config.toml
model = "text-conditioned image diffusion model"
dataset = "regions of photos with short descriptions (Visual Genome)"
train_examples = 101725
image_size = 32
horizontal_flip = true
conditioning = "text"
arch = "unet"
objective = "edm"
cond_dim = 128
tokenizer = "word"
vocab_size = 6471
text_encoder_width = 128
text_encoder_layers = 8
text_encoder_norm = "layernorm"
text_encoder_norm_position = "pre"
text_encoder_activation = "gelu"
text_encoder_mlp_ratio = 2
text_encoder_head_dim = 64
text_encoder_fused_qkv = false
text_encoder_bias = "all"
text_encoder_qk_norm = false
text_encoder_parallel_block = false
text_encoder_inner_norm = false
text_encoder_drop_path = 0.15
text_encoder_positions = "rope"
cond_dropout = 0.2
norm = "groupnorm"
hidden_act = "silu"
weight_standardization = false
widths = [96, 192, 192]
blocks_per_level = 3
scale_shift_norm = false
attention = true
upsampling = "transposed_conv"
init = "orthogonal"
residual_init = "none"
optimizer = "adamw"
learning_rate = 0.0032
beta1 = 0.9
beta2 = 0.999
eps = 1e-06
max_steps = 13600
batch_size = 64
epochs = 8.6
lr_schedule = "poly"
final_lr_fraction = 0.05
warmup_steps = 2720
weight_decay = 0.2
Rows from block 11 of the denoiser, named by matrix and row number. Rows with one number belong to one channel. Each number is 128 + 24 x the weight over its row's rms, rounded and kept within 0 to 255. All counts start at 0. Numbers have three digits each. After the name is the row's rms in percent of the matrix's.
# convs0: first 3x3 conv (model.decb.0.1.convs.0.weight, 192x192x3x3), inputs 180-189, a 3x3 kernel for each
# convs1: second 3x3 conv (model.decb.0.1.convs.1.weight, 192x192x3x3, transposed), outputs 180-189, a 3x3 kernel for each
convs0.21 075:119161116168171107164119121159141108139112111130119107133155122157155117112126149136147146215176159108050128137118105052103184097114187119139131127137141138142142138122066148162111131160134146123144166148132115132141120121141103121156139146124131145144163108126144112114
convs1.21 081:125127150136114139102102127114115129105111149152138104095155144111115160187111128088129132144145154110133136187116098078114122075112123119069081141103073152159155146141164171096126100114127135134119144142104084098149101105100124126105067105185121131154080112168124094121
convs0.22 081:136113102158114079152087102099076113086069121106106116126130121136143126115143141141143148160192152127110101122132120106124165102108136122131138128118119138154134138105086112103122140138123132136160117118157138158154137129126144141146177150116116121140130137165116128152
convs1.22 089:134143115166132089133156110148156163132177194132147176118128157115109149125121129159112148173166199150135153110074138072118175075140116091102133143127103139127144160126103199155080110129108127159127120159132129127147148118086113094134128101147137107112091092126114128123
convs0.23 056:128115088135112081142163109153143137138110112127111120112116121102105107116133103199186151110154142137136099092075049161154162169095131130135149146124135160120149147134144127116153147116113124135148118133128173141144137119135156143136159131139112122121117147150114129153
convs1.23 053:157135098126124117171157126139132115120128124104106102174138136138129128176160148130087054140117093155140132094103058132131083114088076126121121119108128122139125162082128178142113123096109103135085134118110098072124083129109107113109101091112111177142135154102133147109
convs0.24 071:113115124135116101144140126150143140136143146126123119136131147137134119131123128176131121110030103164124169139116161068089142141132170132147151117131134115122118089121135126119110134135115127144160138119121144123158145167129142116098142112098158135140166159128138133167
convs1.24 070:116129139122165190099131135119127135096124098135143130098099127119084142148105117152192164113112144109157131104119134133181107115158149112132085115134111123146109116108145137102143112146144122147127129159138116178143168139097137135116114089070120123077145168138105124118
convs0.25 070:150094147150116114144141131157149160162136129139135138138108125129118113125124118193155098152068074129091083085127093020134210133155196123120135102113127155138137095098099125145119120099124113125090122140120119139142158135120132119120150112097120153127149206139156107124
convs1.25 076:107140124114124150125140142112116129096087104105101081088111122130131164112112137133145139120058097164144137119184122142116064127136141105082098126155105146172131134128118122127128090134154149148104161138150146132104143116093111159148157124091093099119111151133121164112
convs0.26 206:136131129136129126136135130126128126128128125132131129133126133131128131134131133095084087089081084091086085093086088091085092098092096120119118116113115120120121118118118121121118121115117085083087079081081083085089120118118117113111118114113070060064064048055065059061
convs1.26 088:140123155121076144154128153149150143172165166141154146173166172125106153158127148126115113084067096143131129129082134098088162129088145131123121111082113115095128104123130141145150122151124167139170129047130155124160134139140122084144150113143119160108152188129128134118
convs0.27 058:092121128142073082119087095141130122173163122150166134108121111148116111120122114158197144088105083128071083096048048013078178099145217129127118110102117130118145105150119108136146118169100074112116119095094114134169133130129128124131152143141094101123155176137137142135
convs1.27 063:154140125132174184125213168117083124115097129153115108087119131115122177162163153048083074061109119129165160114132082152164083127164169123114106159143110175164127112122160091100141066100124129160106141139101154112131113132102136129090139137113107103156140114136146114122
convs0.28 068:118117111128073093110105133146139146136143127123121122137141122134136143128145136064074079052049133110088149138101138094118106086142129135112117121104090119123124090105141100111132121139131124105147106068101115130133163146138128126127144141134140077135101110158127159209
convs1.28 070:144121132157177141118158149111112105120102109130105103130104119130110121098097107140168158127186165097158138061079111086148172151150151095100081156140132143139104102114109121140164119099131115124100121165144159166101138100122129112078111125105092137097122112108089107126
convs0.29 079:113083090098104115124105089151139132142107128137125157127132130134141133137132128139130082193102108154134135107159126138149139144134154106115113140106114145150143097121110100104137138104122124156162142130135145102131110058075158083098171109119108121114137110120136128136
convs1.29 087:142126103129160122135161129096105133120104143140107131103125102123104089174089081145117101098098085122077034144126125172114081115125097101131090165094119136092131132124147110110160124160151120110126110154152153140109133145104102159126127135138101117102109137109135119115
convs0.30 103:134108118136146119156138161146111129124108116106098125144143114128115122158166166132126105114066079140162101098134178110107118161129117095127126096111114109119116104149126102113106125142134116105152128094139130087127129144129154128120134136135177131145141062143111134173
convs1.30 109:131124099115175132103145127106115128137083112137122135061109117113137138088097110143141107125135093177156120136087147126126112133193128134108129151102121140067140116117125144158118118125164137148130116164155133130115116102138135102114153105098125122128121112136125098148
convs0.31 076:130103114169124108157112111138119130115105122119117106126119100151133128157136134132129126176170117094035065107086103087075120090079141112100106111085095119121131128078098131091117140100107124142158121117149114093138129110117145129136162145136155164147137160143146119100
convs1.31 079:123122125132107113134145151095094107113126149123103132132089109110083106127087097143116085228163134183140107163146097104082091137114111106094093108109118132121114147136167187151104122117150142165096150165126118128117105131155124092149109106164111149138069120129100125108
convs0.32 085:143113094123177129120165119142101129116091108130119127142111109139143136119133128134148132141120110160145098104087149094072155144127106122152155141099115123108125140080144148106144137112158132079124111099097133126136161148144145126120145113098181147145159136109144133123
convs1.32 092:119115129093134150127097130116104096095105097117135122160134147106132127145137096106099141130128093209132119136116135175109105118147145126130116150139136136133096109101119180148081168151152152158128153133139134128122168169121136140139127029068143136108112137130114150118
convs0.33 069:128105082106087050146091061124131121117118115119125122111143152126140135158148126102141139113116104138096093153040061149075088100113112116098105117108087147127128109123132093123120101111117164132138135106114146104099145130125157154141148144153168154148161176148143124138
convs1.33 071:163155147122146133127151122128140156119145144143138140120118129127129095143182114129116123124116127089102106118120085110118128153116147142112100160152167150154143130146146104103119099130110149170150178162114161116109128097062140102123107093145160172130126149138106117113
convs0.34 059:158120135169110102172129135141149154149158134149151156112099126131130106154162140175132117128108116124141158139119080079097077142142194136130147109129127134132141102130135102115125152147097148129126142083056132128137156135140134102117140115123148154144163156159098110154
convs1.34 056:094125152179166099167139084104130116091113109145135120088114136158140121115117078158131125130105116143106081132102107118118097107141146132116131149109108125127142090100082090142131123138149127126128079161172126105108098110097109136114151126089096061097124143133123168157
convs0.35 060:116112162150100122158136135117119114135133142121118141124118117134122109140147149160131163136118097160139122160135161138105108158138145098108103114118119115141142132161161129118135144120127139153174152142131124118140142144132129119123146122134134205161148125139136130136
convs1.35 056:108141132140158152073129083120129125125128155148133151109100101164140132158126102156101085121122132086066077101119097121139130121168123134118106126087087181132120115078119114090102070117111133169157102171141118148141141125125114125104092088107125122089120120094133131128
convs0.36 069:178139140173137117146146126139114109144142132167141150132116111112106100121128106161202243064087102088106099067107112102121168179112118121118123123111121165141152125129173138145127117100122125133144081121134095102111137148147146164150150163141159194174131125132117119109
convs1.36 071:140143127127155157108121133113138105128149113126121134133149120124149144144132146117121110137116128087119191092095126126119109095138113144123081118108113146136116117100167122146082075057082147170137115172129102137154140135066119111092118100110157138131145129117098137123
convs0.37 090:136159135145089123134111139130124116132146089146141116123112075145096118129119108134170188084076085090082138156093127153173126135147176142127135128120120117116115133133135119146125110179103137085104141101134139129144122102149114130126079145145118114112133137115156135118
convs1.37 096:132128138134123133130143107142110120120111092165157119177126112140127108139118166093113090077102067132171123119132106095114130134174170142110127142154126088101095090148108119138123141105126114139140123137132155127118074123171124135154131115091134139159151125191126087132
convs0.38 101:117104104165077101149152135160135130139141087129106114099062077141099098137131107156178103153147060113076050110092128116134137123123098130126113114109102120101104142117134125126151160142097116113107101108114121121116126114126145142144131135109126107112159177150140137141
convs1.38 107:127101115150111096148127148099070066112113089128123108116103118089115103134113139110094080129120102196139109142131109142107131130157149128119139151132132127122125100106136141143157157150169156122124156152112154143115123158157159195096145158102125109112133133138150119098
convs0.39 080:089118101109108081137133114117130126111123125127127146130118146119117133147151150127114124148121087136151134147208180132108095150145135105112113123125130113145136140181105132151086119142097175153170127140105173154076118129141124137137102110134152147158148106147131142152
convs1.39 089:159141129138150118105145109141169167096139103169161140091104117101168131119131144147127117094120119044079082106150161124109132137140122146150149167148127108081117103115135080158108138151105131124147140135137124117144140145125140173095096129141118105107173121135122105118
convs0.40 126:139122134103079103137130116135122145146148148138126144129119133119099108139131116105126139069058067113160138156081083163144103149147163130107129135129116091112142127140162132154129142154131110108148127093083155107111136116124144136114138136143091095121079107115109134163
convs1.40 143:142117096169151118151158118088093098135142138158134139121112152120087084129121088154103102139140120120128098086118101105099100166168133137110097154134138132084073156130114095188193080105094123123122121141147147144133087130122092125116114091112113127125148137127132123126
convs0.41 043:130092100139074092141109127125123131129133139108118131134131130133132133150150136152121128112072108154110145122128122094127114144182165119107103103084113113102126127129154125103133132153134138122176121120102148130133151114133134109119145120136142115192121155173123132164
convs1.41 038:127145107133145143155142122121133123117136134127131130101092102127113126123102082150108096123128122092111100095136071136125073148155110116115110129122104160134083112085100122101106099084125122156123121190140135158101110132108105133088098121109090100092080135079099122113
convs0.42 070:107123127100109135104105101122106113121110115107100107136150158133142150133127117107141163115118144117089136158129124150147164128154161128132133129126128127131131133114121129111135152145116118093127118115136133106098151132122157138139160151137176149169151131144142132146
convs1.42 061:139138141134115123122119115164156158166165163156150153136118139138097116114120110097093110099086118082099112108094078101109096129141146122111112120132127126125090121133137111103125098107111139158155144169136148132141136114090128123097123138140134153137088117119079095093
convs0.43 192:120168167107115120125097101143105126125050081154126145102082105085050097115088115104139123110182162101121131112126115152192128138136143123147126149164136134152140109100120070066114131118133118109117110126113122106119132121105153179128135160131120126128111130112111095111
convs1.43 164:125140128130133130150144120117111118106107127115124129129108122116085116115123143136118102114112084130112100142132122084110108072075082136133131112172128120141088109130111147169130129118110122107111127188128114128099144135132132101109139136134120134131162255204128187138
convs0.44 046:129109101119093118134098143135147135143173156145139147141137116109117136131143144111139124061084107105133142098101152123072096154082135111098110143123112156152155083121169096092144109123125113144174118117121126086125144121131150126122141130139166173157133141140154130163
convs1.44 045:160123113138152122135146110121123129127109125112104146131109068181153107138111099153161160086130134078107100130087135129084133135177140133127097124089134135100126130132117104102110121095131129159140106175172141139127104130084106123091117101106118151103142153110108139163
convs0.45 083:131113108133108102094057103115120128131126124145151126147136139147143140145147140104109128057104189136101163146103145178164169121086121121111131149126108147162156130125147109102152096110123132146168127121147109122136141133124133144123141136120148122169107142151115120152
convs1.45 092:165135141159101174134134154113135147147156148136124120086116137126103152117085103127114136125130175097118162079111084112156122138128118112121110117160107117137102167158128112110150113136121106179114096145112117141114139147083131089065126121108111128121104113095121115126
convs0.46 088:134150129106094083126129120138129123140122123117109116124116098116115124120108109113149178079075123107128149133046144140109154165101161114079119141097111147142140113167128137097124137134102141117157100129134136139148130114130131131113149153156139114123126168152155121128
convs1.46 092:160153125148120108154173123138136147124120113155147167131123121121130108132147144165190152065133087039099121087108138137096107156148157121140084121113124174111126143079126095122155108146059110146116106147165128116130122120112112166144131115103144152111134148128142101123
convs0.47 117:155159155163163099131148117138124119124154147149145123143125138156143127129134127196161133183095077170087102088136134087146209145150168111108106096117134113144137133128159189120123129105141144122156119139103102144140123098105140114129162147139116147126145130125145122109
convs1.47 126:128113109130102147118126134090108155115140137102106173114121148102054117121077168152126109175102117124102150120116116161106095157104104133093093157138133129138121121099170143133134098108128120152132141154139104139164112128097096107170134147128101147125106127132099133128
convs0.48 046:138144141133143162139138161102109102116134104121131104141146129131140148111107142122169173092097110127111160156114196121139152135168158138140148129128146099109111129160158144126151136144133084131121116168134120147174117136103118111101119125130109129160157088066142128111
convs1.48 041:104124132095111158082108141143139154126122119158135141134129111146104147128090135135128139087112132111151153110089176141107133077146142112142134107110119090065088124141116111059128134099136118165161105138120111153131113132156115131149117142106073088103138104137133075143
convs0.49 042:163157160100104081130124110151139131137125133145129122145140130107143129134132126127144147130084133144096145117131160126129120112146153140125151129124122125124127112170161126159121127150134210172125149135156173137149156134111140115117140146132114108119116121114148174148
convs1.49 040:137143123162137139108126161119130126109102126126102129137122115163122135102112135119156135121122123077114130114087111078081114142154140128115082110119115127130131107122149130106136088103106108085131126144124127116108127090086091120134117097087116118102105151155120115120
convs0.50 048:145173134105112101155124076104097113101087100147150123144144141138128141154129142171160134165116155125080107155159125152195138108156131106109121109093092126117139147131123142113084113108109185154165090154166140109089124107108134135130127139115168166129140119150147127096
convs1.50 049:128139127110127125092131133141149107113125140146144128128104136111102162110080144181120123159130128106078125105183112085096110067100079141154135101140129097136152089164134122137134104107128106146143134132114094148116128125097115109123152135109137126118080120163143129073
convs0.51 069:148108099100120086106124078113122106103103124129130139127157150117159156129142138101146155129165177154147118195113117144107120120136159137135157123149141107114131110140156108134108130126121123120118109130114120143141122151123122150107114115129121145138123138140111137142
convs1.51 073:156131121115113143155132139137144119124145126117120120136137106099145103128171080121107106135172165127154171119093153114111146126114138136126126171125129151103101161126132100101144112131146141157121140131112145119093128078139154087154153112162096135102108131128127118173
convs0.52 094:123132125144150125139124145132112093144133093172140108128139145135122115165140132115119206178163159114141139122143109132132076138183096122147121142146120144141115112140152117159142103144152113102108164125127108140115106096127116114146118126129117116127106091118138118114
convs1.52 099:121129114109146149089153123143107103149063092159108104091141094137129136122100092072073132083084057092113080228146156117066088155197106139131095124111125147096127057149166129078127110104147163097128136107135117152127114110115107131127112110184142093113127129138133126134
convs0.53 068:135122157144137155164163165144150137144127115138128125104095091143135102138124118218126148185108089132086103121153119073163159117149153152143145115116138119102112124125108146093115143125123144098116131093117136140149116118154125095128103104125131097100142125132170114109
convs1.53 073:090130125103109107137112104113068090110058088132107126124125138125087096168129128096152092122152043184180097193131127192132067100123112131132131137124140116114143104115112143130171184138139150119146167133133113135134108174152126171164136126110132090137142152152150156111
convs0.54 075:131124126142122118148146122134113111118088125115106122146146129162142082155160140165145122221146131131120133162142107110142183116144149142160145149156156124117116133147131131121105155128148152126138148116151142155157135125106144125135137112088150132124138133173129137152
convs1.54 081:104118102133110101097140122122115152128122172124117127089111154085104145112106136118141157196145149166119125158142121092131101090132092134112103108114078100116148146110112165123098108153112131146143114143148116121141121126118179138106171108102120113124078154145123124105
convs0.55 060:119108129170126116157160123124108110147133132117120117152122128184136114134142119168190092142130094126129108125185140117158160130142141113118128113090118125112121152168152154125120122117122177159135190145159133110111130149136133124140141124142106122129118121145111159118
convs1.55 063:136134127129130150094124135124119111099095078116133115110090123130121149115129151137127112146114077144127099170142103079137087089113098129159137153139107142122161142134127181108108161121136158129115130139088097094121084106111069159129133144050088107122109133123131109104
convs0.56 074:098082083102105097120116090124117123114104112106106128118131126134138143134121128113100098110118123138134115122164145120160116139170161122117135125121150148121155092111062108082090141140112135109137147107136167149148123118123125114126120121143106078139109108122120123148
convs1.56 081:125119124130138125147121149132143146147138131130129145115112105116083083148120091114092081101106058130145087145103109177141101135104105088098114154148148129105107157129167131155185128179128139136087142185157167150101124158174107127162113147179133116156154135129142112127
convs0.57 073:118149144131123166136104124133125127145136081119130127147136123160148129135109106178156125096119086160103101206155125135113127106145167134118125140131121159152158156129135149166159142143115142123169153123093095106146143122116132141144109122164146147152128131082118136111
convs1.57 081:122140130116156149115116122128099131121134130146126104125136135134155157172145101089114046103086099153150082103127136156129101107104129120107132142136122082130104136121125090101148131126142141154103121136147129095100104147158122122132145111107116115164161139112123132126
convs0.58 036:116089131128143107128139138103083095110088100127119110118124111135147123147126114126151189152131159149129190170177172109114117141164192176164148143144144139112124111126182147131138123128155133101101136128134142132151143142137121128125134142138112130133099114110138113102
convs1.58 030:126149152108125130108134119133140147122119127150141168158136143162104140134131115125091076148115098073119124116109111088106079151133124107115077115128102091109075099066104111057104091074107115161146097159152128143109108138100100133128127118090095111093110125124087107115
convs0.59 106:101118095100107097130123121087113145092117146124140149118129132131126127146131130155146099148143132169161094160212183133159124132131090146162148130133130108128121139141135136116144139125133146151118115163133138143122137144132141141117138109098136160138165180131154157127
convs1.59 114:141119127148131121136130127152176156094144125099155152143115126142154159108130180176125124164129138157099137121147171093161148096124163126169185128148143097149128138109116133111108121140127146166136121117126135114153148153116147152134167146059135108077125137131150152104
convs0.60 194:121112112122117110124126117115117113114118111119122118115107114117117118121124121111092082117093068108097075117120113110114116109103108121120117116114116119121122113109113115111113115110114092092093082090090088093097117117116114110110114111111093089099090083100093085095
convs1.60 096:127118150110082141139129156182178175196184186167166158138133163112105156120117136087097133054061115091096132109067109101081149132072139130122114127112134113100120111120129121123126117145120142134170118067142133120154117117126115085150159109152159188153159177142159152141
convs0.61 036:149119108163149060111130070113105121100103130128123119144156138146156124136154139181136162244104133162052141181190166146143159120193144148153165118138166114143142120120125163143133151130165156123139167125136156156096145142148135124128146103105116145180129120162142138124
convs1.61 035:122132147144098115137122119120151146123123121116126114116099153139129159101093109143079111138127152149144144159140111110055098117103062139125121120136102105146118155109163146100106137123122107142141137162134147136118126113079112100089107095130068131098085149130074133121
convs0.62 042:134143169173173110102088096136106107128119129148108111162149111149145113111124116173201146148129083126096116133048162105059197122163164138119146143128156121142122168133138162128126140121129141119184146111147118138162125129124134118131130135124147160148160146139112124105
convs1.62 040:129153147130099110093135119119125148122119133132089120132098148087080120115116150137134116156135155117107181113097140133088157104106123143079104126089093127143117141135117121125087085099099101159155157166079091117154107088131125117175146087119108133145086102166098115119
convs0.63 066:125130141128109093115135125136124122138146145152142132127127134134132130144154139161147154114096145098087095149156123101150145126173167135151142086123141110106128106133121139135099160154136129130140157135173153157153136131122105105115148138122097124130143092126199199141
convs1.63 070:109140149143140149096129157122125110119099099114146140122113130155113136086106104103109111133127105129153136190125084121123070139137165118096093136136108137133095112119182140153179111110164121096121143145119142137133092099111104098123132108093097101110131133120108114120
convs0.64 055:131138119148148128162143110111134123156136119157152129129126145167150138127131119134183173213158061138059135122135091080143179098140185123149163124131139134119122148116111159138126141139138126146146138167124107149104109141176110132129126125135126127135125125128119133110
convs1.64 059:102107138077104118123100122102112080089088107116129110084102131055084126111145121130105063131109097168199138174147121149075057104079098157124143162120127148119134158161094157151163145111122131155115134164108108099111131127151120159129117097131097128152119111132105107108
convs0.65 064:084152128117153100136138135125116134106113131137138121118131132140150135118136140142083130213182143128174147146203191099181131171204091136170138123135135122132138116128143145136146096131146119100106136106125134135132137152139127126125125121108155127111132122160126144129
convs1.65 070:146108124120140142133157110139131097106105092135137150137124091123096142141112128151120130080128105125117114145113151086139140145167093136162134147117122117126118095109135141077099157158180158137129143117135126142137139130141173179127122120120151097077140122141154144108
convs0.66 087:133111096117109093133098073102093120121071123110106137153148150154148111135142105148143109176138113167153144134166146104151191155123163129151148149159156171144127146141109133106117148129125153146136128149137153133159100123121128119126154113105101112138158155148140148123
convs1.66 087:153129102110105150139123110166170177116113150124125157150107144117069128151118131168151130165115109173145138120143157122142127063128133131141123156138123113084107184127114128082111117112125149125129170153139130129164161123110134145174152129153120121134139137126145134110
convs0.67 095:123143139110095097138095104115109117104118144129147133130139117137144124158153140149143126202181155137118093138117135115099114075133143146132112151132114132128107117125123111129130143147133148151151107143162116129151120135121129132152154148127126140163098135158131138144
convs1.67 101:139146116128142121115150141131136133125149155145138165110115136085117138136108143113137160171174217111104136136132131038101166061122138125107108127126068116132104124152130150142098084098094135146122139123111111133147138110126120116145141120121135119115117124140116143111
convs0.68 037:142146156154144146098136095122105108124126114128125108158140119150153106126149092195184140111110077166164160096121173111182185170181144146124124148130149146156109136150152118127130096140126133122133125140100121160119118132125125124114129128121122172138155165112095131083
convs1.68 037:140130103107082143111122127119138163124100123140090142148125143093104141121129164163163097097107075125140122051113159148164082068096105153151117141124123125134094136155103089113139172126127111145140152146102091130128154084127135128156158141101092079142140090152126109146
convs0.69 074:129117104163120115136114131141132154136140139120117117163134141142103113127122146175100104087074080163163168147223123118198134120154151132153154112161162131116125158155087140122114115162152166117118151130097136156129135128119114109123117100103122065118110101114147170151
convs1.69 078:130103101138144172109095108132148150122105096107109067119145141134114154139081123126115147165120134179169095109149112119163167119147093124114126136161117088111112148124119139104134139108155125101125147139143131156124116154131121155099084134097091088144191142120099125113
convs0.70 046:129138148126118132136116068149131131131129127138132145139116120146145121141140116128119088153122129179156157102171156118160104152194151135130132136129152135134144133134124115137137106149101182126089172133105172130143123109106122109112135113122118120116130122139117148119
convs1.70 041:136129103146130119117126167104095112112079112159118115108098123138124128134103123140110094133100101088074025114129076137173088135137075132121080123103060131129098109138151089086134136114151109100136117132133114122097118147090121138106135131074124099097100170126155137119
convs0.71 080:137123117139139113129149099143116121143092117131095123132118121138142116125147117196161144172122107136096106156134147161145178182094135135131152139121121160140125161125125128093139138077104171143162142145156154122091142119130144127134146120126140169168148155161132112094
convs1.71 084:134128115113074096141116100145142127123136130114115108155112144141108127174169153156110081168154103152170124144138099103105093071065122124141114116121106134123137172114131150142124144122101140158123127141123122087124125117116108116161124086104140156141118158130137129085
convs0.72 117:114111103128132111103120120112095073101113096117082081132149115145183142128145114133115106131129121138146093125173117110108064134135087130133120139130095100112114129111122069121109097138101119149164120167133142120139094125132124132148116137108145184180182145128093097088
convs1.72 130:156125127147149128115096129114110121146156136149145133124136164073086111092095105139138175192153131143124134107131129131126130155154153146133153115100151121118144114138153130131115166185146124133145123149118112134129128141137146145159152136171083063124102116158141177154
convs0.73 124:131109134115138123105117100110163142123125083122113098128126116122119100131152123087110176065119135080106108124093127074080112115101089140111105135122126130146132150121141117147127158163143093108102092123105083097089115123124123153150109128134133124138113135136101103108
convs1.73 152:160152124120122132153121119133143105130148133140147138129144130105149116122080098151134165117163217159172189148142145158130149141171150146127124139109109114108138126131114096087100091072090135125123106110111117130115114085129149152143142141143157174156148167193167199186
convs0.74 120:106133134090131146120123138128155118120160120107124107124143123121163101122145109153126149137133135142153136148172126146148155133124127144153107139140119122140092144070110108081131162085098117123102122113108125100103152134125167140136161146136102145119115126136135120123
convs1.74 134:111099129113102126114093115137110115128128123131113121131120119113117131141117135132126107144123112149115114125130145135133159130117111128103095131108093139135128122111129135118135140116126120108108102110120125124115118117133122101124129121123079049097084070088094110096
convs0.75 110:138148131169167142171164141142124119148122125143122123133135150129145144138157152149126120139126121123114130104119083081107091057067080149143139135122146128113130124113111119109135109109130183213168219252184198238197175170137184160129157169142103108101094067122090090112
convs1.75 105:133143164136146162137130127148141154139135149136110128088077073109107090134102095128129115133119112150126121133118128147159142101139111123108137096095120135127132148167144148166143121107128116126124101151147107110099139146135105129133082099105197155151167105111157140150
convs0.76 122:109133117081109142101088123120118136163159141128139138106113108085086104111072084094109120084123128100104124101114113129098092108129127113112116109090111134113116128121112115132137092126114041049058068040026058053048149140132154137137134119105165144164184204185157165150
convs1.76 151:144128132115109098116127134108118118127136119105131124154138144125127115129126116142134141141111110121119132159152158130120141144175149136135144124116113148123114123134124134140122141160120123134134080111129149146130131115121156149146154137147105090098114151115095069099
convs0.77 101:149164150137154106126162117137141132155142142116106131120146114141137101147137128119113123044096166040088118134062115123175147145164144121126094152138106168136113161170122141151133146171129107130123123123135112084124119110122116103137109096107101123136124176149119113131
convs1.77 110:123153141104149145145130132126126139140170159144137134138120117115115126143142136121149107125161097173172154132149134135119121091095105118133131107125108113148119124147119110150122091103086146103143135111128152141105122120159163133157169154131140119120133168113134149102
convs0.78 131:127150114122150141137135133179110152159228177124069114120157137136162138129117132132150131073138187133095112113125113120104115126175128141161139124123129116093095102192111074173113087180125091125116109099103088108107129152122117128146146116125138117113143188112128038083
convs1.78 151:123151103102153119119154118135083141143176117102100108108093105128128110148161139137133167174165119124122145140151133105136141156147147169145169167125145132118127153099113112140124105149100160170155148112152147126146119128102152147141115111127120077121097192122121126118
convs0.79 132:127120080110142104133108096131135161082122129137127127133134124144166138128116118111107115102085145158111134152139159113121130094182164139124115140172167087116119141121144105139079123189133130122120135179167119152127140139122143155169142131127091098093112208150121096100
convs1.79 139:121153119155156135106107141124122123130136155114116135126098145119085149139121148155165157153119118128172138107165152132168153134138140136106103110099136116123129121154162106148147111101129149136125148083086137125132100123100134142118149135113096144162151208134149111104
convs0.80 147:101124134129109137176136136097116118112178125111101118091117101157177128148133125158127108120118154171137117128108137147121122126138166094101094103082114111120092122143133171129154140154124085118106112173110096104126123153129095140147093127125095117090090171154112108127
convs1.80 168:133100116132155146128129130116133131153173116147138128108119141092130152119109122118103152153171163114119137136109112111147169148115147151136137178099099137141175101125132083110118124140121129138124123191132146110134121099131163134112136101118132115123143192127123121150
convs0.81 120:131120143128190150134120112124102129114093120187164132107116138158176188135109101113141110065185217107131131148152141156063066126165148139144111121094073129107103148107165132096120116089173110116131158133106106122132108126112116121122110106107102116102083160142098124108
convs1.81 134:133118131126170144119120149126121145151144131135143127137112119166185137130132114141129145131111052137109106119151090094117115132146089177145162119082128134139153121117168131100096134126143133128142122111130158140146137138117128132118133128161085099103122154074122103143
convs0.82 118:126131110116099070141102096106103087122168145117131136129126140138113162160138137112177196097161151090100148141178102140135057151156122119133129125136127140138120102182106149104126175146116119149124145173106141197164107146149117110148104117155137201101163190092130141112
convs1.82 139:132093129105153139126160132112139136129154129144130119117123114103130109134122121130084088139114125134116122131174130078088130069178166126132139158172115138131091127112149118116138121164109150154107141187127120098123121097144152164161109104122111110134137180159092152191
convs0.83 120:116102093116116141126127132137147130134111112126105101096117125115130137128141126124092069184155094151153102099135118107112116096092103123129137133107129135110127113132099131145161123116135120107111116107114124096126115114102129149133118131116126143128147152134164183132
convs1.83 142:143132140107124157140137135129117135124135115130110100123115102123132116155134124130115106099076110127089110154147129165139131138099128151115145105087133131110149184150121174171161106125103126124149114099177172156176152159149144150149159159128071098103055015074110093093
convs0.84 125:114087051071141088130133134123170159100112112089117091112119105103096150109124142098094125125181058148170123102178187104071118120123136113140087139119145124131142147052134146058113174113157113188132123126127141180184127115118138127125140134150125160141130105135123158199
convs1.84 144:130125135099148140109132129127129098118139108111124128130132101160160123145135112144124136093142136109112086134114122138086139145155117110108133152131111122137120137156123141137129116056186117125119158136118172165140142120126123118137107088136138143119143097125122149109
convs0.85 139:153100141143098141133126168125149156152182112147165112137121134144059073117107140124121106072097161130139128177088122117095138116127139132120135146137136168154159123095147171154137128115125120112132158105089124111143134165117113131128090115116125119135080106083115135172
convs1.85 172:139121122112109106143152126134106135125114131118114126146132119138116138140152154092114159124151172126137143124112114119119137120124113114103132137117140097113134117145095113050098120118128120113144082137177130125103136121127108121113121121108152138137122176118165155137
convs0.86 136:143148141130137132104129114150121144114092092137108124107137122093180133122153128101113115112142144113118133126118109126105133095100131091141123102155148107058108120105105107053119131100127132131128121177137142103127117130100171175135133147128134128129121054079108070111
convs1.86 159:134154142116135104128113112146123129118154128137131131118125111150190114140182143124149130148139125166130136098109142098086129123105115100108108126125135131147134148163113118150151116123115137188141184255163112137107119137122126106119096093121123140131075055112125101120
convs0.87 137:130086119152112146109067106131147136130134088145166158161137129151133159143086159117090137099196194099112150132112141140058117150146122128147105131104111136131129160123143167082132099086161125055114110114091119138116143133122137168125123124118114125103158166071125159118
convs1.87 175:144110141118099084144117125121115126124118115112110121120116128120149101129143147116096125143163141109115145129177153098146149168189135136147131177114122132144146127115135112071114123096140127165140138150120144089166125118115135133129112088137139122118083150140126134116
convs0.88 102:139135144107108087136153110161137124146176126165155136132150144122143121122136132078110122047099122115084113127097093086048081103062091145131114121122118121123136136120150134142121114124079169142133124153152125155168127129107133143123110122126099078084102100052102138083
convs1.88 118:120149120133169124128149139133138113137122123132137125093119113104125094137145126129129140121163186124153195111132142117127178115091152137114118112123149104133137093142146105124123118114122160120109187137094131141123139174140171189141139148123157228164150211174140169180
convs0.89 110:133127135131120103123128096083110134066071152105102122106159140091155121109182117198192150245164106153133161139120141230100058107097135124136115102130113089106106091147085125078070135079110168193187158169179110150158128140117156139098140134131130146165118075177121141160
convs1.89 134:119133145139118130124116144121175103148139142150156147138130140144117113148112122117090116091132175091116127137080120103077152094090120125145118124147131119098119161121150154130140123137117140143110136142110126102120145135145131158111110137121127161133171072101122105121
convs0.90 132:149150126133160128132121143143095122141170137162196145146149125119115125141112127111110133049154242136112135079078124151184132112150135136121131107094100146137114131135155102165177133080148089116110115147115102117108123139127125144158113131123115066109149202086110160098
convs1.90 161:128136125154142092130122115088122119127112148113083122125109146143083118116149119149165142199128072144133124121139141096136133122119094147113136137122129142136149118091157115134115151131121149124155159160126137145128126117117115157135123122144110170136086209158138103138